From a checkpoint of a small sound classifier: 21700 steps, 39062 training examples.
Rows from block 4, named by matrix and row number. Rows with one number belong to one neuron. Each number is 128 + 32 x the weight over its row's rms, rounded and kept within 0 to 255. All counts start at 0. Numbers have three digits each. After the name is the row's rms in percent of the matrix's.
# fc1: MLP up (model.blocks.4.mlp.fc1.weight, 1024x256), inputs 86-171
# fc2: MLP down (model.blocks.4.mlp.fc2.weight, 256x1024, transposed), outputs 86-171
fc1.503 106:109049106128094112144081098188129123106123159140096096147135071129131142127176154169109120109133124152087158116139148142142095133152140180140152121123175083114100112119140126155136173133129148070087165130101095168106196129123110166138142140121103128141174088
fc1.504 116:096093175094143155163131087102103094124132095088157117114124133103134169117150057116130148163095153139069181150103112138119102128153145188112162161147119064087130113093124117149171207154086087096135144215149170176077150154094124090193111132114170107142134156
fc1.505 085:157160186114072160139108140140118077111083133118134105147095117136159186171080088132169069094153153112077177163100050123134134066142107130139148153074139123138093084195091161120133134153102134155120136158130114136159097182127111178134054126130098185129100106
fc1.506 083:113136132116119137172123137103109137159083115127063130090140061145110102094102108110134054166126105131106157128161147075147177103158130124101111127135099110194123113127069154090159158071148162158122075139150149087121173099147077095108132120118094099125135127
fc1.507 120:070136139103120140096116104097181129166074255153166067105132161110142227108161159104146165133122074160140173159175098138115125188123113149116211181101091114134103206149113160118115188098131141136135113114053120139103108115134098136163147151151112094175147127
fc1.508 135:148144153151132130121138151146160182101147153152134128114119100116094141133167134156087086131114171100131229136127117087092097144133142079153167125137124059088113135165157107073159064072125175154126123123135158112127159140124191129060123100104161100085093140
fc1.509 114:124137155090133105101094180113114139070076138099201090121180132122171145099144131162125062100130106154131112130182146142194086093074129104082195138133129178152113062148096091150155143122079114122102110136099082153174135110149125115096063147156172134136147110
fc1.510 080:147054155139201148147116150110170109138173200117196169151048114121134095166097163091146092114115166136089176113127109159056076095198088132102142111150140089108114146215183130105096126131134091112072156111081121142117122076089116117124091102132138126126123107
fc1.511 133:151120152074135154108128089116127106152113110153118137158106089092194208161084145068088183098100130079106100087141095086157124124133083142159154213116078071116114139084082136029123137107087135158105093098135132153128160142174101114111150181104104103130119048
fc1.512 128:159150114129141128114080119101106192125145155111140132101135137138075153112087126109155082118135149120121095120166121060147114114153125055121084134117118077170242087089146042167140102172141158141080146053097154075138183103132147138130135121144119180153176114
fc1.513 121:070079017157090113095160135172105155094131123104108054159189110140100189103143124126081154099119107126124182099115144125151102117096107166119141131132110166104140194132113143155105155117144121128118065076101093112166191123118167094150177117119073113134104100
fc1.514 092:087123115138090101106130097080105182156108096129161111093140096109119126173068185173132124116157108148113159076157136120139125189085141163093078120136073160180107173086094063144136182185120160080111166070135134204043151142055130172083114093145172109065160108
fc1.515 118:085110077120093088150164118112122130190164146048150170133108137125156148154079081125166132153074205125097172145147107120136114136159110107138114126146104068144162104209102116114122101148123203196179110153142153116140095194146058129132159138124112106104120149
fc1.516 126:124169082122176157124136107137166188128141111161097171094158123161140107180131117117086125065108218136108111090132148075135103098121120115093092129217162118176156113148102160157102173128081131135118118142088095133126151080112064135118175180133096149088149144
fc1.517 106:113140120124143107139084150129132087084163116098118165116097124148185142102060106136122114121126119103116085153169115106108083144106146145120063134116097083141123062088102136101154198119100116098122122121163152103178113132122159172070131123105119067149111161
fc1.518 059:191114192128165082121081124141110117120111048163112152111163105149098156112141113158153140160115098182133092158120157151078110105127177154088115134120118142160086136163085103136120054137106141146133112112171177150149161082162133161172096116172150094160153153
fc1.519 118:129115161131100086152182116159153126137202101094160141105077126137091169084118145126104098101107121183142119160154169089155127127110174099127132137164124132120183093122119143133060060120148209139071098097094112152088145107131175095144138097151122145118192110
fc1.520 089:135079147136127158094144159077168161151166131227178149147154146077109112151114145117204116166103157113122042160115166090216144129097072156099112088136121118121115083170095105108137118095122137160144137091073137166087116193176127119122134112140126151082118132
fc1.521 116:133136110131116129111074190100113093101162107137185185116124174115105121132153154122104186078067147148123133105117070081124124089168158106181145146059141167144114123098108156111182158145111118117113142105087133135105153131164089120103111134139140092152104123
fc1.522 097:202155138092108128094085106100145173189022161109074161150180125123172099128068114143121104097124124113139167100191100124126109169113165157170125073133103155156115133122117119153165133143090185095089121154100156114096150169163110125125151134149145065108158090
fc1.523 074:092148125157157103139159092137112185139108123126139108185175157181101133099172101154138129119149121111166108139105119165197094149106115165126171153132095150102155102167089177095105211086118178122070178064089140130176130154101123095143063102142103150119145161
fc1.524 114:035104114147188153145089110107107140145112079062152116134075124088156179156147080132171143084148153164131123144093110193146091187129115171137136088100110122083158173151128157142148143119108181137108092120193143131147155105159158099104089099137150132164102173
fc1.525 112:149129121123147201127120139192090103125173161136085129156105161135187120135118110110134125102095139112172110088135143117165097148124098148109109056134102135184068133089125165129127133108165116103156150140091106189139139204119101117160132092074179188156142168
fc1.526 100:122141115088071152157110103103065226138102092150167114154117126119122119157078095071105133128124120121133079170126117112111156209100146154203201210115100138120125168178115102104106147089159147188082161114112119138196122079160109085134110119183068121150125150
fc1.527 095:096140123137139127122132143104116087130123128075163099105141130064175159118101135156136143184116157102118142139161164130102138068105164114152149116106137180090126142117083092105016160159132132099096070117106101111170090152171161081121145144098194113149152117
fc1.528 056:097134114118121124095140157163117193124128118117148098141160155118097091144078098125139137155146152128140173043110111145121095157196143061173140096138119157089154173154107154139102082129161111139143132104077130048137048050143066074079112143137120167119104122
fc1.529 116:100164146128101132141140101139119171122143176159124091089139081112175151131089089140150083085161139162132080133108147082078128059119133094172082132106145063078137126120155097166114136118156126100166071126107156169074171145184100068107130084143129131124147159
fc1.530 094:081155108165084147153101084158167151139084112155082096107095176144041171129079071141150117111120097105095155109145165208175156151156110158168112197146126095174089177112148186129123126157114131099107127114094115088128216141060126186153119179148172116133141116
fc1.531 106:118166144076096160161098084073145102118146156091035133158123112150165132127139059120106123130172133113133115142099136121182170128123074118105123095155122135111097040139183092166118145149112123106117130130172142100144148145147098086079092135155148111101123137
fc1.533 077:158156089093069136155105127107163127103054141174164141129101092071130128120139148129075164118182129146121138142114092134150155166101126126147153154083063112118143081112158131128137145097142138090113087078084142151091157167080099089105137096167116134168135098
fc1.534 114:137116153124161132140085127144075141108065188078117120147085169074121140138156065137108119097174135130091150163144118148183100184144089147123148131157107129129094112114090149130156069140091108084110170134137099160161161148142144119148127122125148123178125109
fc1.535 122:132088153196107086103147122109147115159146140071117149092140157155192174155128130147166107110127097150199098113149154148099108102073127136127037062151134116135151158158131111174162145111120135189117128146105106157113133141120109130106088129098147113158101072
fc1.536 127:129141093066173077102143077212153122159114078132091127082194124103128163106148170113147096161101124122156108155072160127059146140102090117171139166121152149127193119102095104178142175146137117111045097133097109124110113108094140172098076107115103118144130150
fc1.537 096:196111160120131114230075118151111139144056098168121098097144110138148083144159061160158125099109112088109141092177180158143141138146194172145121128187135103161087143155138098115106099137113160128085109117165137119092153093118116152116115112150151065166100160
fc1.538 088:140129100097125140157098093127085148159190142087100162144164128156132153121148134136148145116125159079128152092106150163135149121090133087087092132177091143158109156159108078129099135070165152041133149187075113153077121119137117106051124172255134188110060136
fc1.539 086:158134171165148146166125135186171159141100134074142096120206104047117071063115170135162181144113092161094077127112124106125127113109206133149160101136091135135097072132090115057117104141129121115162170126122135128143171144154128165113075141119131149104144116
fc1.540 085:106139110090100137122101107126192078133152138079138185127155091102159103128159152116115148161087159138155132138077115133166110155137120134123160120109119123134110150117129097126212080206150155143116099131189147184119176158140163096144111133163185150114130133
fc1.541 102:125052116094122156141099094083138154101128143119123121067103139102171158177143142178074152182125160123165139110179084157081106137093155123095189095157150187110102148160073121137162138082115126071162097139193107154155127097180148104126128141102146122146121133
fc1.543 118:126114100178116174175169153126082114148134108168161123124150156126126121144120146119121147148159115122139051066109167099110088145135065137067165146167152068119181144159171132053141126078110102175114201120190098129136138114112130055103152149128138105133117124
fc1.544 103:070096149149127109153134091180124086137170100120128089132117146090173152134093119127102128102092182132076106117154160120132126126166156073125105094159120133120116139096122179121105152078127102068117134183074140136113139150121085159131142115117127112147139117
fc1.545 099:162147151116119100090157180093064042112189106145112131118123132166120154103109189097124201092083117124106159178083136141141159131134115175120060096105107110115141165157111168183133142109077132155079155114120112135109162111173100112148089087155134133180127143
fc1.546 128:080173074122137130112138112220093149164143148133166162132083072139200091126069148145089129157152169114072161130117123163078123096140113123108104166146092128131116079140085080110103134078139176160125082142116128105106186124157128094156087157133140122141104139
fc1.547 113:099176073095107107142116178148127117125080149131202116100131186174152130055064144092120054099138137142142154181117104108136176174170134151137123095184084129150126150122200091125133039045125159111139106127150131103181127120177144118137079124127143149179131180
fc1.548 105:097069135099125135120090119084126138150147120168138117104169183130091075147109154128109144121084198165148098187107142096152134125132096130120060079143142076117065120151113116109096041102143152098115169152126153169154130144099083109164108153112097115167105177
fc1.549 091:158163099125097143101193118155153123116193144119085136178109110094162157131130170162090124140146162084092128105131135128157138117156081139105170098167157191072110045109126127107089140157063185081102115111152100064131147095109117073106231159094104086184154089
fc1.550 112:136124104099106136123130133139107100107108141111096102108174104130118179145120154161174135094135125151137140162126189122100100149158139153087090139078184131127150086112074059158143195109148172146124141150101149172114127105181132089121174108146150159114083137
fc1.551 131:145177090096136123132106049107130170167114076170154110039159141135148135128088108120112206122105149126130068115136108133185064153145124077121110081149131138159166102156113166089117105120175125107126107158134117163111175096067157098122128134119142121182127130
fc1.552 120:168160135156160140142143091081134124156199107104150151197130174198174171131103119058174127092110144122118079151116155144142086095174173119108129128139145155139101109089168094119122076145100107134086189088077140157107151131124162126096126099106131137137118169
fc1.553 104:140172112196122086134134170146161150145124184099166121096164135095123079189169138093067151095151115114080104102179084165182114144179137145115122108087081117140097116056162166106189118166124094112127172100142169118150134189168107081106144149124141079171160120
fc1.554 101:052035148119162108136215127134091132139144125081132099118130128107115116092160119079106120124148140118159134152121150103180121129177185119125104166110135146159053085143140158105110101225165154122132107109125151124166081135133137171144120127108154157126095121
fc1.555 088:133171134079172121113189131104135139120130168139122150149139080163113172151149062119134107124158146171179124156155151102119128108135127144113129081161176096132111121119084126079121186090200098137114027172171163142087126163143162141126133098148133159168100155
fc1.556 129:160127174048102137131150106120099153148128155159136149135135173078127162122094126080168122118134115096070172158126133117081186098147116112119157125175185118114123074086067099109129114084196126174097114130089132166094131143075034094198077101118078181151094158
fc1.557 082:114139145075160074165131144170088101173131193125143144122062134071079131106175128049171162116158052144092120086101163138174076168088123181154078124121156149082124052085071124154129148095168176136154125184101147154104081103107137111135087089118154182106097145
fc1.558 111:160050072135152153138135117128142161159123119122130100086153145097145152106150100149174146115071137038138153111166102104094083165019200146142168070123150116148097202099160183119149097147103105130049135104167123105127140119144144189152118124123155086082135072
fc1.559 078:162157108087149128177158112140117123090130134178135118191140058122151143160164103175165145108120157137096136125107111101155103128114130093133145132085139129132091129116077150135143207126119104191115104087152160157121132159152086102138126126134145193154156114
fc1.561 085:158160138087169187117115122117115168116111154069096097126088138122106131113117086117130111120187096160143141093148144128133145161151169135171148102096161123142102127086103083169103103168134164118149101163158129140132107140107068161134119143155130097172112115
fc1.562 047:133121140142153137133086113185164120169157138123189117203140183079102128168143118161132157156122148134094165112164142142114139089100094144117100106121070179117114147136093142155080081106117131080132202143157175112138148151145053152129080139127133128164109126
fc1.563 070:140155126081180138135110149120120100128152133136148071156121135094150164108109132154054151093171143120129143089105174141192175115118137131135104112129160152102171130124082115107139117129060186150088087156068102111091161168114132173109129104102202167134097178
fc1.564 106:190112111087111104156126138131105116093081100157134119129168072195100118157200117091102118098120142069073177105118144123090188148168154112190120134122093055141131126088125147165108145121159155151123091164166069166158121189118118194148131125151159207146102130
fc1.565 081:168100155087130121152113145115108155103114142146165118103162089197088096136086140135148114082152124083131144098201133133117151151115094176168137150155123155117106098150138105102072132139142124214133090107136182105114112137108076110147145132179129171120157171
fc1.566 115:140133120132170121102138085104096112160167125081144120112177185145096100145172168121181070120133120158134168098154114132159098114152186088114169143123168146172119167145106172125081098129158177162162123076104187134115157178116133119189126122048102077131147138
fc1.567 118:146085163145159137109184094125157113100160101155174044170086109082087116134148105104173159125135138127101101119138048124152177089134155095090156114093110123056116117097077110181083128136079136105070110146125112114118154117164081154152125120141092165162143102
fc1.568 126:137116065197165163124106121090190113190151150142235153195142128123103131124119158134089210129108126156170134159173131155199141171095179138173133129130068127109127109147129135059102155168140165114081120115112135106164065090124086102144137081118115098118113128
fc1.569 100:130111103116110110160123155131119147093078179121143140106149125158154114114115183205138117120171123118148136123089163063143097131057079123175133156165146151145150123147160112119077122041103119173157097115118177099119149087176112117144172075152096078098161145
fc1.570 100:121122142148139133184129171126168166135170158111156090166102087070162138091133131113104126171133134147129179120179162128046149157102117168117147207191134142156059089068109113106149118096194125099096145106117142129148132098126163053118185089129091103152144129
fc1.571 081:101131133094121088105174125143130078170105155051158168079117130126146163116128125138133100133109161147179137083148106102128154114122080132156172181126080101168091108168135168103088092160207180140120137140184141135140182133115123142183119118102103092158148130
fc1.572 090:196146169096099094126134147171130134181135107125135148110114076155046128142108152095146143129041129121169080177131135143141106094124138056103066134159158125122132104151145085100102113119140104104147146125154156066167155111100118127144104155091133156109107171
fc1.573 109:111099157115098100142129055185105128127151151114102102124181139103190160148153128135156100160158126078131107120140086153142114187214122101095090070132159095095098162094054177092175094117064084168148128158119102161107111167162093076134154112084111124114129144
fc1.574 104:090128092159095185139109130101130159084122108124144069131154141180153109144091069083110189132122103156109119110122108093118117155160128190132153097188106152214162150185085121110088183121042131167113176154170083135162128104128133057090093174103185099163112076
fc1.575 125:159101075103084094147143076156155101111109097129067159188194100126121109119164111145171152132163162119101147102158191098153130061149201129134121126138075092218118104117133178146081141112097128137127131149101140179133122147144150113167168114103156152129157086
fc1.576 111:093122113135111123125156121098118153103208107133102116224162149160116101165120151101127089132148148177167150125142125119138156172102105207172068144177150159113138143070116140150141122166096189173122132122100169151150189148111099128140138119170150126102097082
fc1.577 106:136112111100124127076123137111128087127220120131086103171143096178127111123140116096136104121129091130101096101091165121172109092170158190133161169160113123127135087110108113156105141131126115107089192135106151129099112103105100140101175099128145079087128138
fc1.578 085:075146115101116163109114179141153063124097150132111095151118135147128134167048133175179145119128119132100105164124087226091117211117135156175135115124143138134159154071055073142111189141115140131155113140165113165189117118148111114239147151104163118176085162
fc1.579 114:144111163098136130178155142113200061173087116088168127112154140118127135089136167141109098148144106167146107149149077133116145098164131119146190156118096113149147080196113064094097129151119140104128104174168145120101152155099112132211113083123117075115084158
fc1.580 128:166114144115147136090122141151122164151118130109131109117130159188085131054096060176164072118157164029163086151104143141169083106107142124152069155232131116193139189107132096132144117171089094082124139096127122206115170120112138155149142180139137128166115091
fc2.503 116:147127145146084146109122097075118162124111082090122065116169105119166155176112112132126137197092110087182104086138160173069155095152132093062166142117126147099161081109181139114102119141162161123101115113114141137119108079116181148107129117128159107148057075
fc2.504 104:113147153154115139075098159147106104104122089127170117106132103149021059133128140132129133109144101113151174107165150182133109122153089143120131097131159118143182115142198167125160188061058173124134156111067093158138108135172136156043099200132130164141123177
fc2.505 089:136106087161152108130191121154125157158107128165074147095113056135058137125145203204073158136151073202087126148074158136146102134120113060091100112113130125153126096096131120078140193097135168126094203109153104146119167094095154146127137140155139168072105091
fc2.506 095:072149085121161100072059067138095077158137120126138093152162160174135164148168134138115154088141138166163154130069135114110097131118079136189139133052093102103151106062100053105141167167146122120141134112141146170115118122135114121099069082087141112096102217
fc2.507 122:102082078137147104157055110157156135157139112110196049123093130116097115143110115118116149102114084073108107088120132123105108095122128114136129112108144094100094131095193107098101139149105109133144159135125109139076118120100096119122141189139165089156096074
fc2.508 109:092127131139096164178077136108132162128150118086110141153101157176085126132141137105174108129152107115174151113163111067111158193100133133130089140106174131110116065141078174104124128126098186129140109046115171109118106215159161092096172144115136136167114117
fc2.509 107:106139128078114107101108095101138163122110170183095100114144144108148120143170069110151160133147134157128155105139092159046124137054170077092080163083141110020131136174120100084109127122146145130121158075125159114082091118144109119147147113081102088201143175
fc2.510 086:125176094148096124177088127142134107149128127090189142088158123128090190125137092120141124135118091108182090156128146116102152132109128143108181176124137090171151196126073090117125141175153123094187145152133121179155163098214122159150148145175144089144125169
fc2.511 124:098118144199129122095140136177139100099179095081084146136173112192130078094204124095177129133151179150129178071107134158152150103154143115171094148128066083124148097096169095124105076097148095120175140084093121146142165101130141115120136157077187090084090047
fc2.512 145:157107135127126106151097144169129119130116152143135142120113064156201109068150163092110159108129122132103116116115132190121119131144142148114151201110129135143051216144127140135026137137138108121137185109170136121099140182136149161112084094150079079143120081
fc2.513 113:081170092166195144137096140170160097108092118160099125131163072178066141108092131111139134130114168161109106122082165203125148103157115180159112125126152068195115108180172153111090110113158150132156098131128140139164108122175107152129174113150087110131088123
fc2.514 087:197109097106184164106122048103148116135058070118115178137070149093148102068165162130124152117149148124047143163099169165070076141112081116106133174050126172146153125156089137146103157143064107119157088143123111072144134139152092146164156175144107127094153107
fc2.515 121:119091113116129106137048157135125140173115084072121152148136135128109144156169154167133127132110064106145169110137123103223174153101095110099118152128137027179057174177116169110105121131148077123135143144134171176136118071109177135099144124071111130161088192
fc2.516 128:086094137181142155155094156124180143125159129145136133197145138118096157125119159176105129158124104121102145126142054104162171100156090118107155107143106141152181093115104116151104159133177140135135111155124189155121171123163156165135097119128122058126091151
fc2.517 104:170105059151105162133130137140111147154118140156092177080138116117080075075163113198080155099142117191079155086121116096156138140188110078145096146137156145121101090159116115092104155121161150127088161081122102139128155046100154120121114128094090110098157153
fc2.518 062:092125077117149121114172088112092129135181204158124099110127096127105077123062152114193125155124106127149128140136184154157089095132143083064141113058195140112176150111129101089087189174161122116106143095095100065114098127072112166119086121073109176100102145
fc2.519 112:119178115147167140100093099124158104098073151151204137118215128126128146093146154113178090125156097160120101167131162097107087072148102127145111128116153126099132109109098148164151119125094103149240174136116173161109146069146136113160108074141127085170112120
fc2.520 088:133135095096175183104104096175138102156120110086106131149128065144109151063089146148081135148122119156139153149142125127121137155174183100142141133125125089155151144131134126181146099198145114130134162113144172148074102068074082110122084137110111106113110106
fc2.521 104:193139119189095081143118148118110097153128141177135131091194056164096108138106128101165119158120053109144089148143182087066176162160070147121107109132171142150117081097099198091128106135117143119122140051105123066162091093146157104127116122112170154110125153
fc2.522 087:174131169124143150100097125124098175132098134167128129147101179143151162150114097128117131127129089152146118139095058105142104096136127100087103183101093126141107029166141130130100140118133126146055106069151107051129054132137147118120088111136108135136156137
fc2.523 072:096097128065075146129076163090138104078124077118135158118153102188090104122177092152102199126138110163139122136186154177121158161121101120139139128141174147179115148103122164128105075186089167115141082100096093191064081147129173120151141137121114127110068140
fc2.524 114:139169118180100126102127137096186136094097150103149132121124069097133073114126090113092075148179173149116100093110163205112127160057114160161151172107139161154114145135047135104055164102127107141093122088190196126122116013164167148113100109166145123147142115
fc2.525 119:092062194130118106116171062094090110105137096118207094149139158067126180091139130158123180153054104156114100143072131155137142156140161133078204189095111137130159171126135123184108123168123124132122117117128211123114093106091135120103151122099063136107164151
fc2.526 099:123145133160159126112066173119121128144159122075146115090131046120144149106134086123091136079165097112127086069172093074138184104068113150135103134135186157134120098145130114218112200119159110127179150117093102172173136152072130117130146113093084098166115151
fc2.527 099:103119098160121090175186131100134102113155145132162082141118098153080150144119130100101093182162121178138114136093125187083161172073100129118157078138096186099091115107169151162145142145119118120107123147112051091185141118132112153112176201171135137071132144
fc2.528 055:085141133133132119147130163153080145132092107089112111110110088138098135120194215106146150114141120142157097170082121060166176096098059111187132143127110104161087156071123123123149148166115086116113207155153088181159123154130166143145129175080072128145141134
fc2.529 111:147120091144212083138145134160082094137180129133135111098073137133106059096159215117192158141082143142103146136153190076097185141114128113096132185143042086121142086075101099144082139104111121137222142180128139137116114090114089185112190131065150105109157144
fc2.530 083:160144123112126164128123131204084183148085130080070202121146175101158137122151137118116081115108098120173129151147079121075108154239163106088192154107160169120163146130103167077119137108099133111095121095117101024084157111139080116103152124084111180093081081
fc2.531 102:162145126131187079151089127094126127198155106132094107126147114119135128104116064106185165150118111115070187096108148134113140161114167024118071113061134157094079113151157164109088167118114179128153149123147119166207122134113138224128095117110137157086115099
fc2.533 079:171189115048128128158170055133142112169134140149075141144073109145090093138070113110113084120133097139158107144119175147132127106109141104205135145144100096232155100073133104161148128077158127132119130120134039159132144151154131113145067161124100110117129164
fc2.534 116:068126180086103177066111076098125063091128137144136161157185137118146107123140104144126114146122155154182079160121089167134169123050124050137128165101123126180171150156186153122066142154105133140095125086141149050125092137164137136097121110120094141129142182
fc2.535 115:157149091109105168114100190132157157087069138126105081031114110195067121151077122159178073052164166149135151054143091141055111184165160137170110085142096080156146096140144163091142099164110151124154105099132088152112103134174197096136123130135127149079178124
fc2.536 123:135161126195111095072124057084120103141163084088161098118131092107195148120176135146083114036162159133060194127183131148130155129157129091138130111150158094124097168095164146106180075117155152129153078142155152136147144119155140095089128130125177128126098141
fc2.537 090:098153070193163073076137174177081174107145097136117129120129168142158178006086156125150147107129114114140131149171145117165134105077102164201048132100099213087169140083125153131120153155131175123124157135135184129131119143161123160145068124139154133190132157
fc2.538 093:100142045158139195122114117142136107095128093150089131155117112102124053118137144176106211143112121143148099171107127140125138169125120129122161131122140167165146139150160138121086080102115060114136121093140162132150127080149080179079115114108114139112109073
fc2.539 082:132165079075120164139132153118094136155132158185191095141104100131161107218157084126119139118151099125106123121081138198143210171133093149111111143120156118159165146165174149187116131184101079116091099121096113092136085148089084123139163134154189130112156153
fc2.540 084:090164119125095103090150145158079187101090118182184096087097132150142107138132120131137115145125185091141132124138160135133089113151115073168184136108112158146060146172150068124132126125167147124127086090080132099180150094133143223100177097096086106136160087
fc2.541 100:145106102132132111179116179120147091120084197055114082135123132151132094149126097152194059099123135160130116106073146149096112158082167147108144134146167181132143155125140158126097128151155151137065126098157135129097149111144135125155165132138154157153135099
fc2.543 110:134183171091121146089169138131205137112126152074120136152182103137118148124166092121113047141075149150130144102164142138075186090111097118112105142225120164104093149131171102124188087127213133158136128177141113119122136165119134116079153119118122152096168141
fc2.544 101:126175086125096158098144123114167117166119155137072123168127118042131088110140122077101124109159095161134139144141130123164118193135131067130162136078080131135199119131173140090100077119169100131126086112139087139146206119111129101114082128115112126176139156
fc2.545 100:108084087179140144083162153161102131101081141081179121101128117093103076074086095112081070122103115140137147039148095142166121138158167122109154121050121150130116136123160120097108139171159131133174100128170156108149076105141119159099141200128118127119086063
fc2.546 123:115150047123128104117129155085163141100168132172108101181038109123143123129113085127164110103125173155109111099129123103157106151133174151108167070166175148086120192109081120151153173136108162144123102137138146150114169137123100169109150151078121136147127152
fc2.547 110:111201219127104147119128108116125109198131116104068113137139067125145151089101110131116151161101136131128096127136139119090113139117104148124164116091156123164107147122144146153174091147154123136133193092168133143157164100119224096139122111140072153170115111
fc2.548 101:070131136149157155161100133107159151124191177058167122101084131121070153141122161128103111132131102140117143099153092100085177136123186113104216132065112173139190128136105113135128181120124107122084066174129143118114121180192123176107065083186204143141117149
fc2.549 092:148135121141138105120105105143117063114098141157073084133208077119104124178113141117189114132181081141106138102155144158079149171136158140111078121201125097106133139179165123160068082153202102124112128122159095175131130096161146141111094118099104119138102089
fc2.550 117:125148141083192044143077102100155101189117114143160147182115102198116132137135172088110142055153129102113141111148119156101065196147134080076102137176145102137130130099144095137073106110075043123152140143107153084118113126109111105061166159129092147095155124
fc2.551 131:111070138106165151127114161126103090145149189140119141089146130138157123095027109132107080104102171155087125140128159159088136113163021095152136168123149166110072186107182117152129081178050175123096207143201136152110161126172173100187157150149100151110077133
fc2.552 124:173186154121160159102131120129097094107126145147190154144096173169094112127114182112134084150091182106093134104101124134134175183134132119108119104159147157097128089125117069116151162141160143128125102132100122105070184079164095116085156169095152105152114128
fc2.553 100:142079107153091131090156087194136144118131088155092094074137110154151107115051145146122158150141126104120171185146144100138123122049119165112108125143155137115130131166106153159088147045142123112107159167101063112106120102061144189135121134142103137080163119
fc2.554 103:099124127181077129131103113153146156122126151114110123125134132151136106200120115079114135101114102120110157211163156126109085115108098144157102125094101130167150141121132077132076168155075176128109150117180116170156138057145126069091137133111055167156138109
fc2.555 082:174078135184105074163120114148147105210105124119198117180105122148172107152128063159112159147150118175135191102108121052110128118100078131102108124090113080092136106096119138116138166108150158118125077111122115132127092086104100143145152098093137154060208128
fc2.556 111:122146150133170131145182138067098144097139092133169108163158160096136098160159137119139124067145085129176089130135092162136141146147132128126113147175122149084084146108048163173125109143134142120085182171109138098132143123084125086171158097158099153127196119
fc2.557 087:159105173185132171133120078123162112128145150152125119089188124100144159143115094128080149178164124129196175152131110156099147120149139096123152133108156109149132180164150196065080101110095082126141150109097108119162131151110136110143130110140077108137150103
fc2.558 106:095134073086127061132080167150103130130180112158176102149129180122093124098098122131134158159106128159180172196143102098085143098163100164121087182106089187166158129112104151115134175108077165131233158147158191173200110149088111162074140160129129124139086154
fc2.559 074:167175140095110126107153139072123112132100110139119150092000150144127156142103122116147117164165117113172191134142159151106188130121128098147165087166122178120115077087149125139107047100112142113147144123167088150129135136137159125158155147138166155162102077
fc2.561 082:083121176145139113144081111133124208104117139110158118173118098181116095133204114167155126080096104061100165090127111102154099099101118082111130151173144123149139163058212111104117128126144093112082163092108123151140135167138125108098102132134127164114096142
fc2.562 051:145108074121093134146128130128064120135139148130086094103135112126154137108072122105143126187124138087166115132075148126118130130123136118149166070115176157100202160123157088118170175115121053134144099079157100191111108136150130124091157119158172175099126157
fc2.563 073:067089135178078124103129174110163100151122149165083142182130136158146125093167167140159105189086169158122123137076059139104094127144142116164162130102115120109083145171176152167115150104124119125182096168110101141144167154087138100172161130108052112144128111
fc2.564 097:122144204134101053093128142137147090083110141166090142134135125144130151147090118190132160124186140143061228119110101122107154124101127176145170129116125079148075090153176091113099170094096126131120120165119123137134134137148121128141161076107111145116154154
fc2.565 074:120125169166158079128138152183131173149175098151165144127082114086130189114181108089124191119096165176200116153064108108094173145077093137135101105100151121135175136070091172092081118164166149129155165117175105106185096082168154121125093122088163110137110134
fc2.566 117:129096151119166170119101145160137089073120152144109194168109103078131142078090154114131135124037114106112135148054147167113192120120076142147134093123082078155129109087118098107147161145098093120102181131127123120118147157127147149111111127151162156117102149
fc2.567 115:093149118112160133140143108115076118141085175184122164107162102132212117085146131133081175176104093151155178173149202169123125182126083102111160211129081104149065135122123191122140138096145110132172120071105136102115150138101119118137088116134125151112138112
fc2.568 141:153148178120166143131096145126136104146089136131114157129129090132116140111183126114090172108125112175200173149131078125182148157142159187160127217086122110104095165205100171090083126225125109132156109144139112148110158172130161147187133071110097123176136075
fc2.569 107:126124136142136102125164120105129051129125109137224160186065088135123132153184139093182110157107082106131108114109150158108131170161138123122117138145115100126128179092135173150154110149140130107137150120126124161089115164171169168063112128061132077170092113
fc2.570 105:167074086135098076134174186160185145127143120203153072095099154129102131166122179162103094138109126121125087102190033105134100116128178108121153109124121119064204162169150108133136152166089128117119129144174158065198191131092128157136095148103124060156070186
fc2.571 082:093116172175175079116105125079101153153127152115057132139110147114104141115175135075124133097133063090170117080174170134119130171163138140054132125145090106158139126104115106134111091098083118141171140083106105098042074100188121172143131078077135120145139146
fc2.572 096:158134155151130137166113122075123112113116115077126178139108146129161143115122129234132106171109100113090152153074124105106123096188160195136116111137068142104094097205148158138134106166076131148136082100160116153121117141157143101188128106090123064107126055
fc2.573 106:133155140087126135127155184145170063161117144120171148153157130134163081105150142133120134148107103164123091199057100130205149138123108119157135128109147114082106057121148154131045110098156185133051070111130143127174131159119170135130095096123172097144134153
fc2.574 095:168179139120081133164140154165083177098119162125139144145122168152175141098137109165159087161162155165142128110089097062092123123128063091145118122094132086099102171036157133152125170150129194149107098114099215102124096124153121137120178082133143146099165198
fc2.575 135:133166066193202079138167086151151136138129147152128132114142090146169117152121161124181106094063153163115079130145132161195104137120135138122133167133105117100139150089072195146116112124152100125170131091152086151128080129119118123071138144096095119114125100
fc2.576 105:088136069087150087130143119151122119075170094129073124079119043114076118160078120146107116147169125092087161154128146175106152093106164092095122079144093073120176144139192090173068128150102129126222106106092108155094149130150113077124140144098105149200155162
fc2.577 108:117174178117130179154101041077144110116088132086191119168182109075126168122165070163128166218114193133171145123139124120101150143156095183131161126181107137129167132135122091128144131073187110119096121121140106138075116166124137130100122109078177104147145185
fc2.578 093:120140149165084124061125146146181141143154143111192109125165120147130108137139153129067136126185145132144151092145139134132109133120061131082124147081093154068118099122198103146121122113097097125123140195074125182081117107140149178141174078135101170124130096
fc2.579 110:132136168160123106144145165123180193095184102100131119122102138103179124152135157137100102150057118092128143109126112135112162214156174221131158169120102113138086091083138164152163124127133146117150113081107145133139110097117101134144135115092176106136141118
fc2.580 117:101151131154114074151138102151107178156145121115074131168168189106174122104132110112114160109119090066132158173138110066112103144175091133120131141159106152074120153095124110163125076150131148138183065148065160149170127143152138171096115133193145125107127106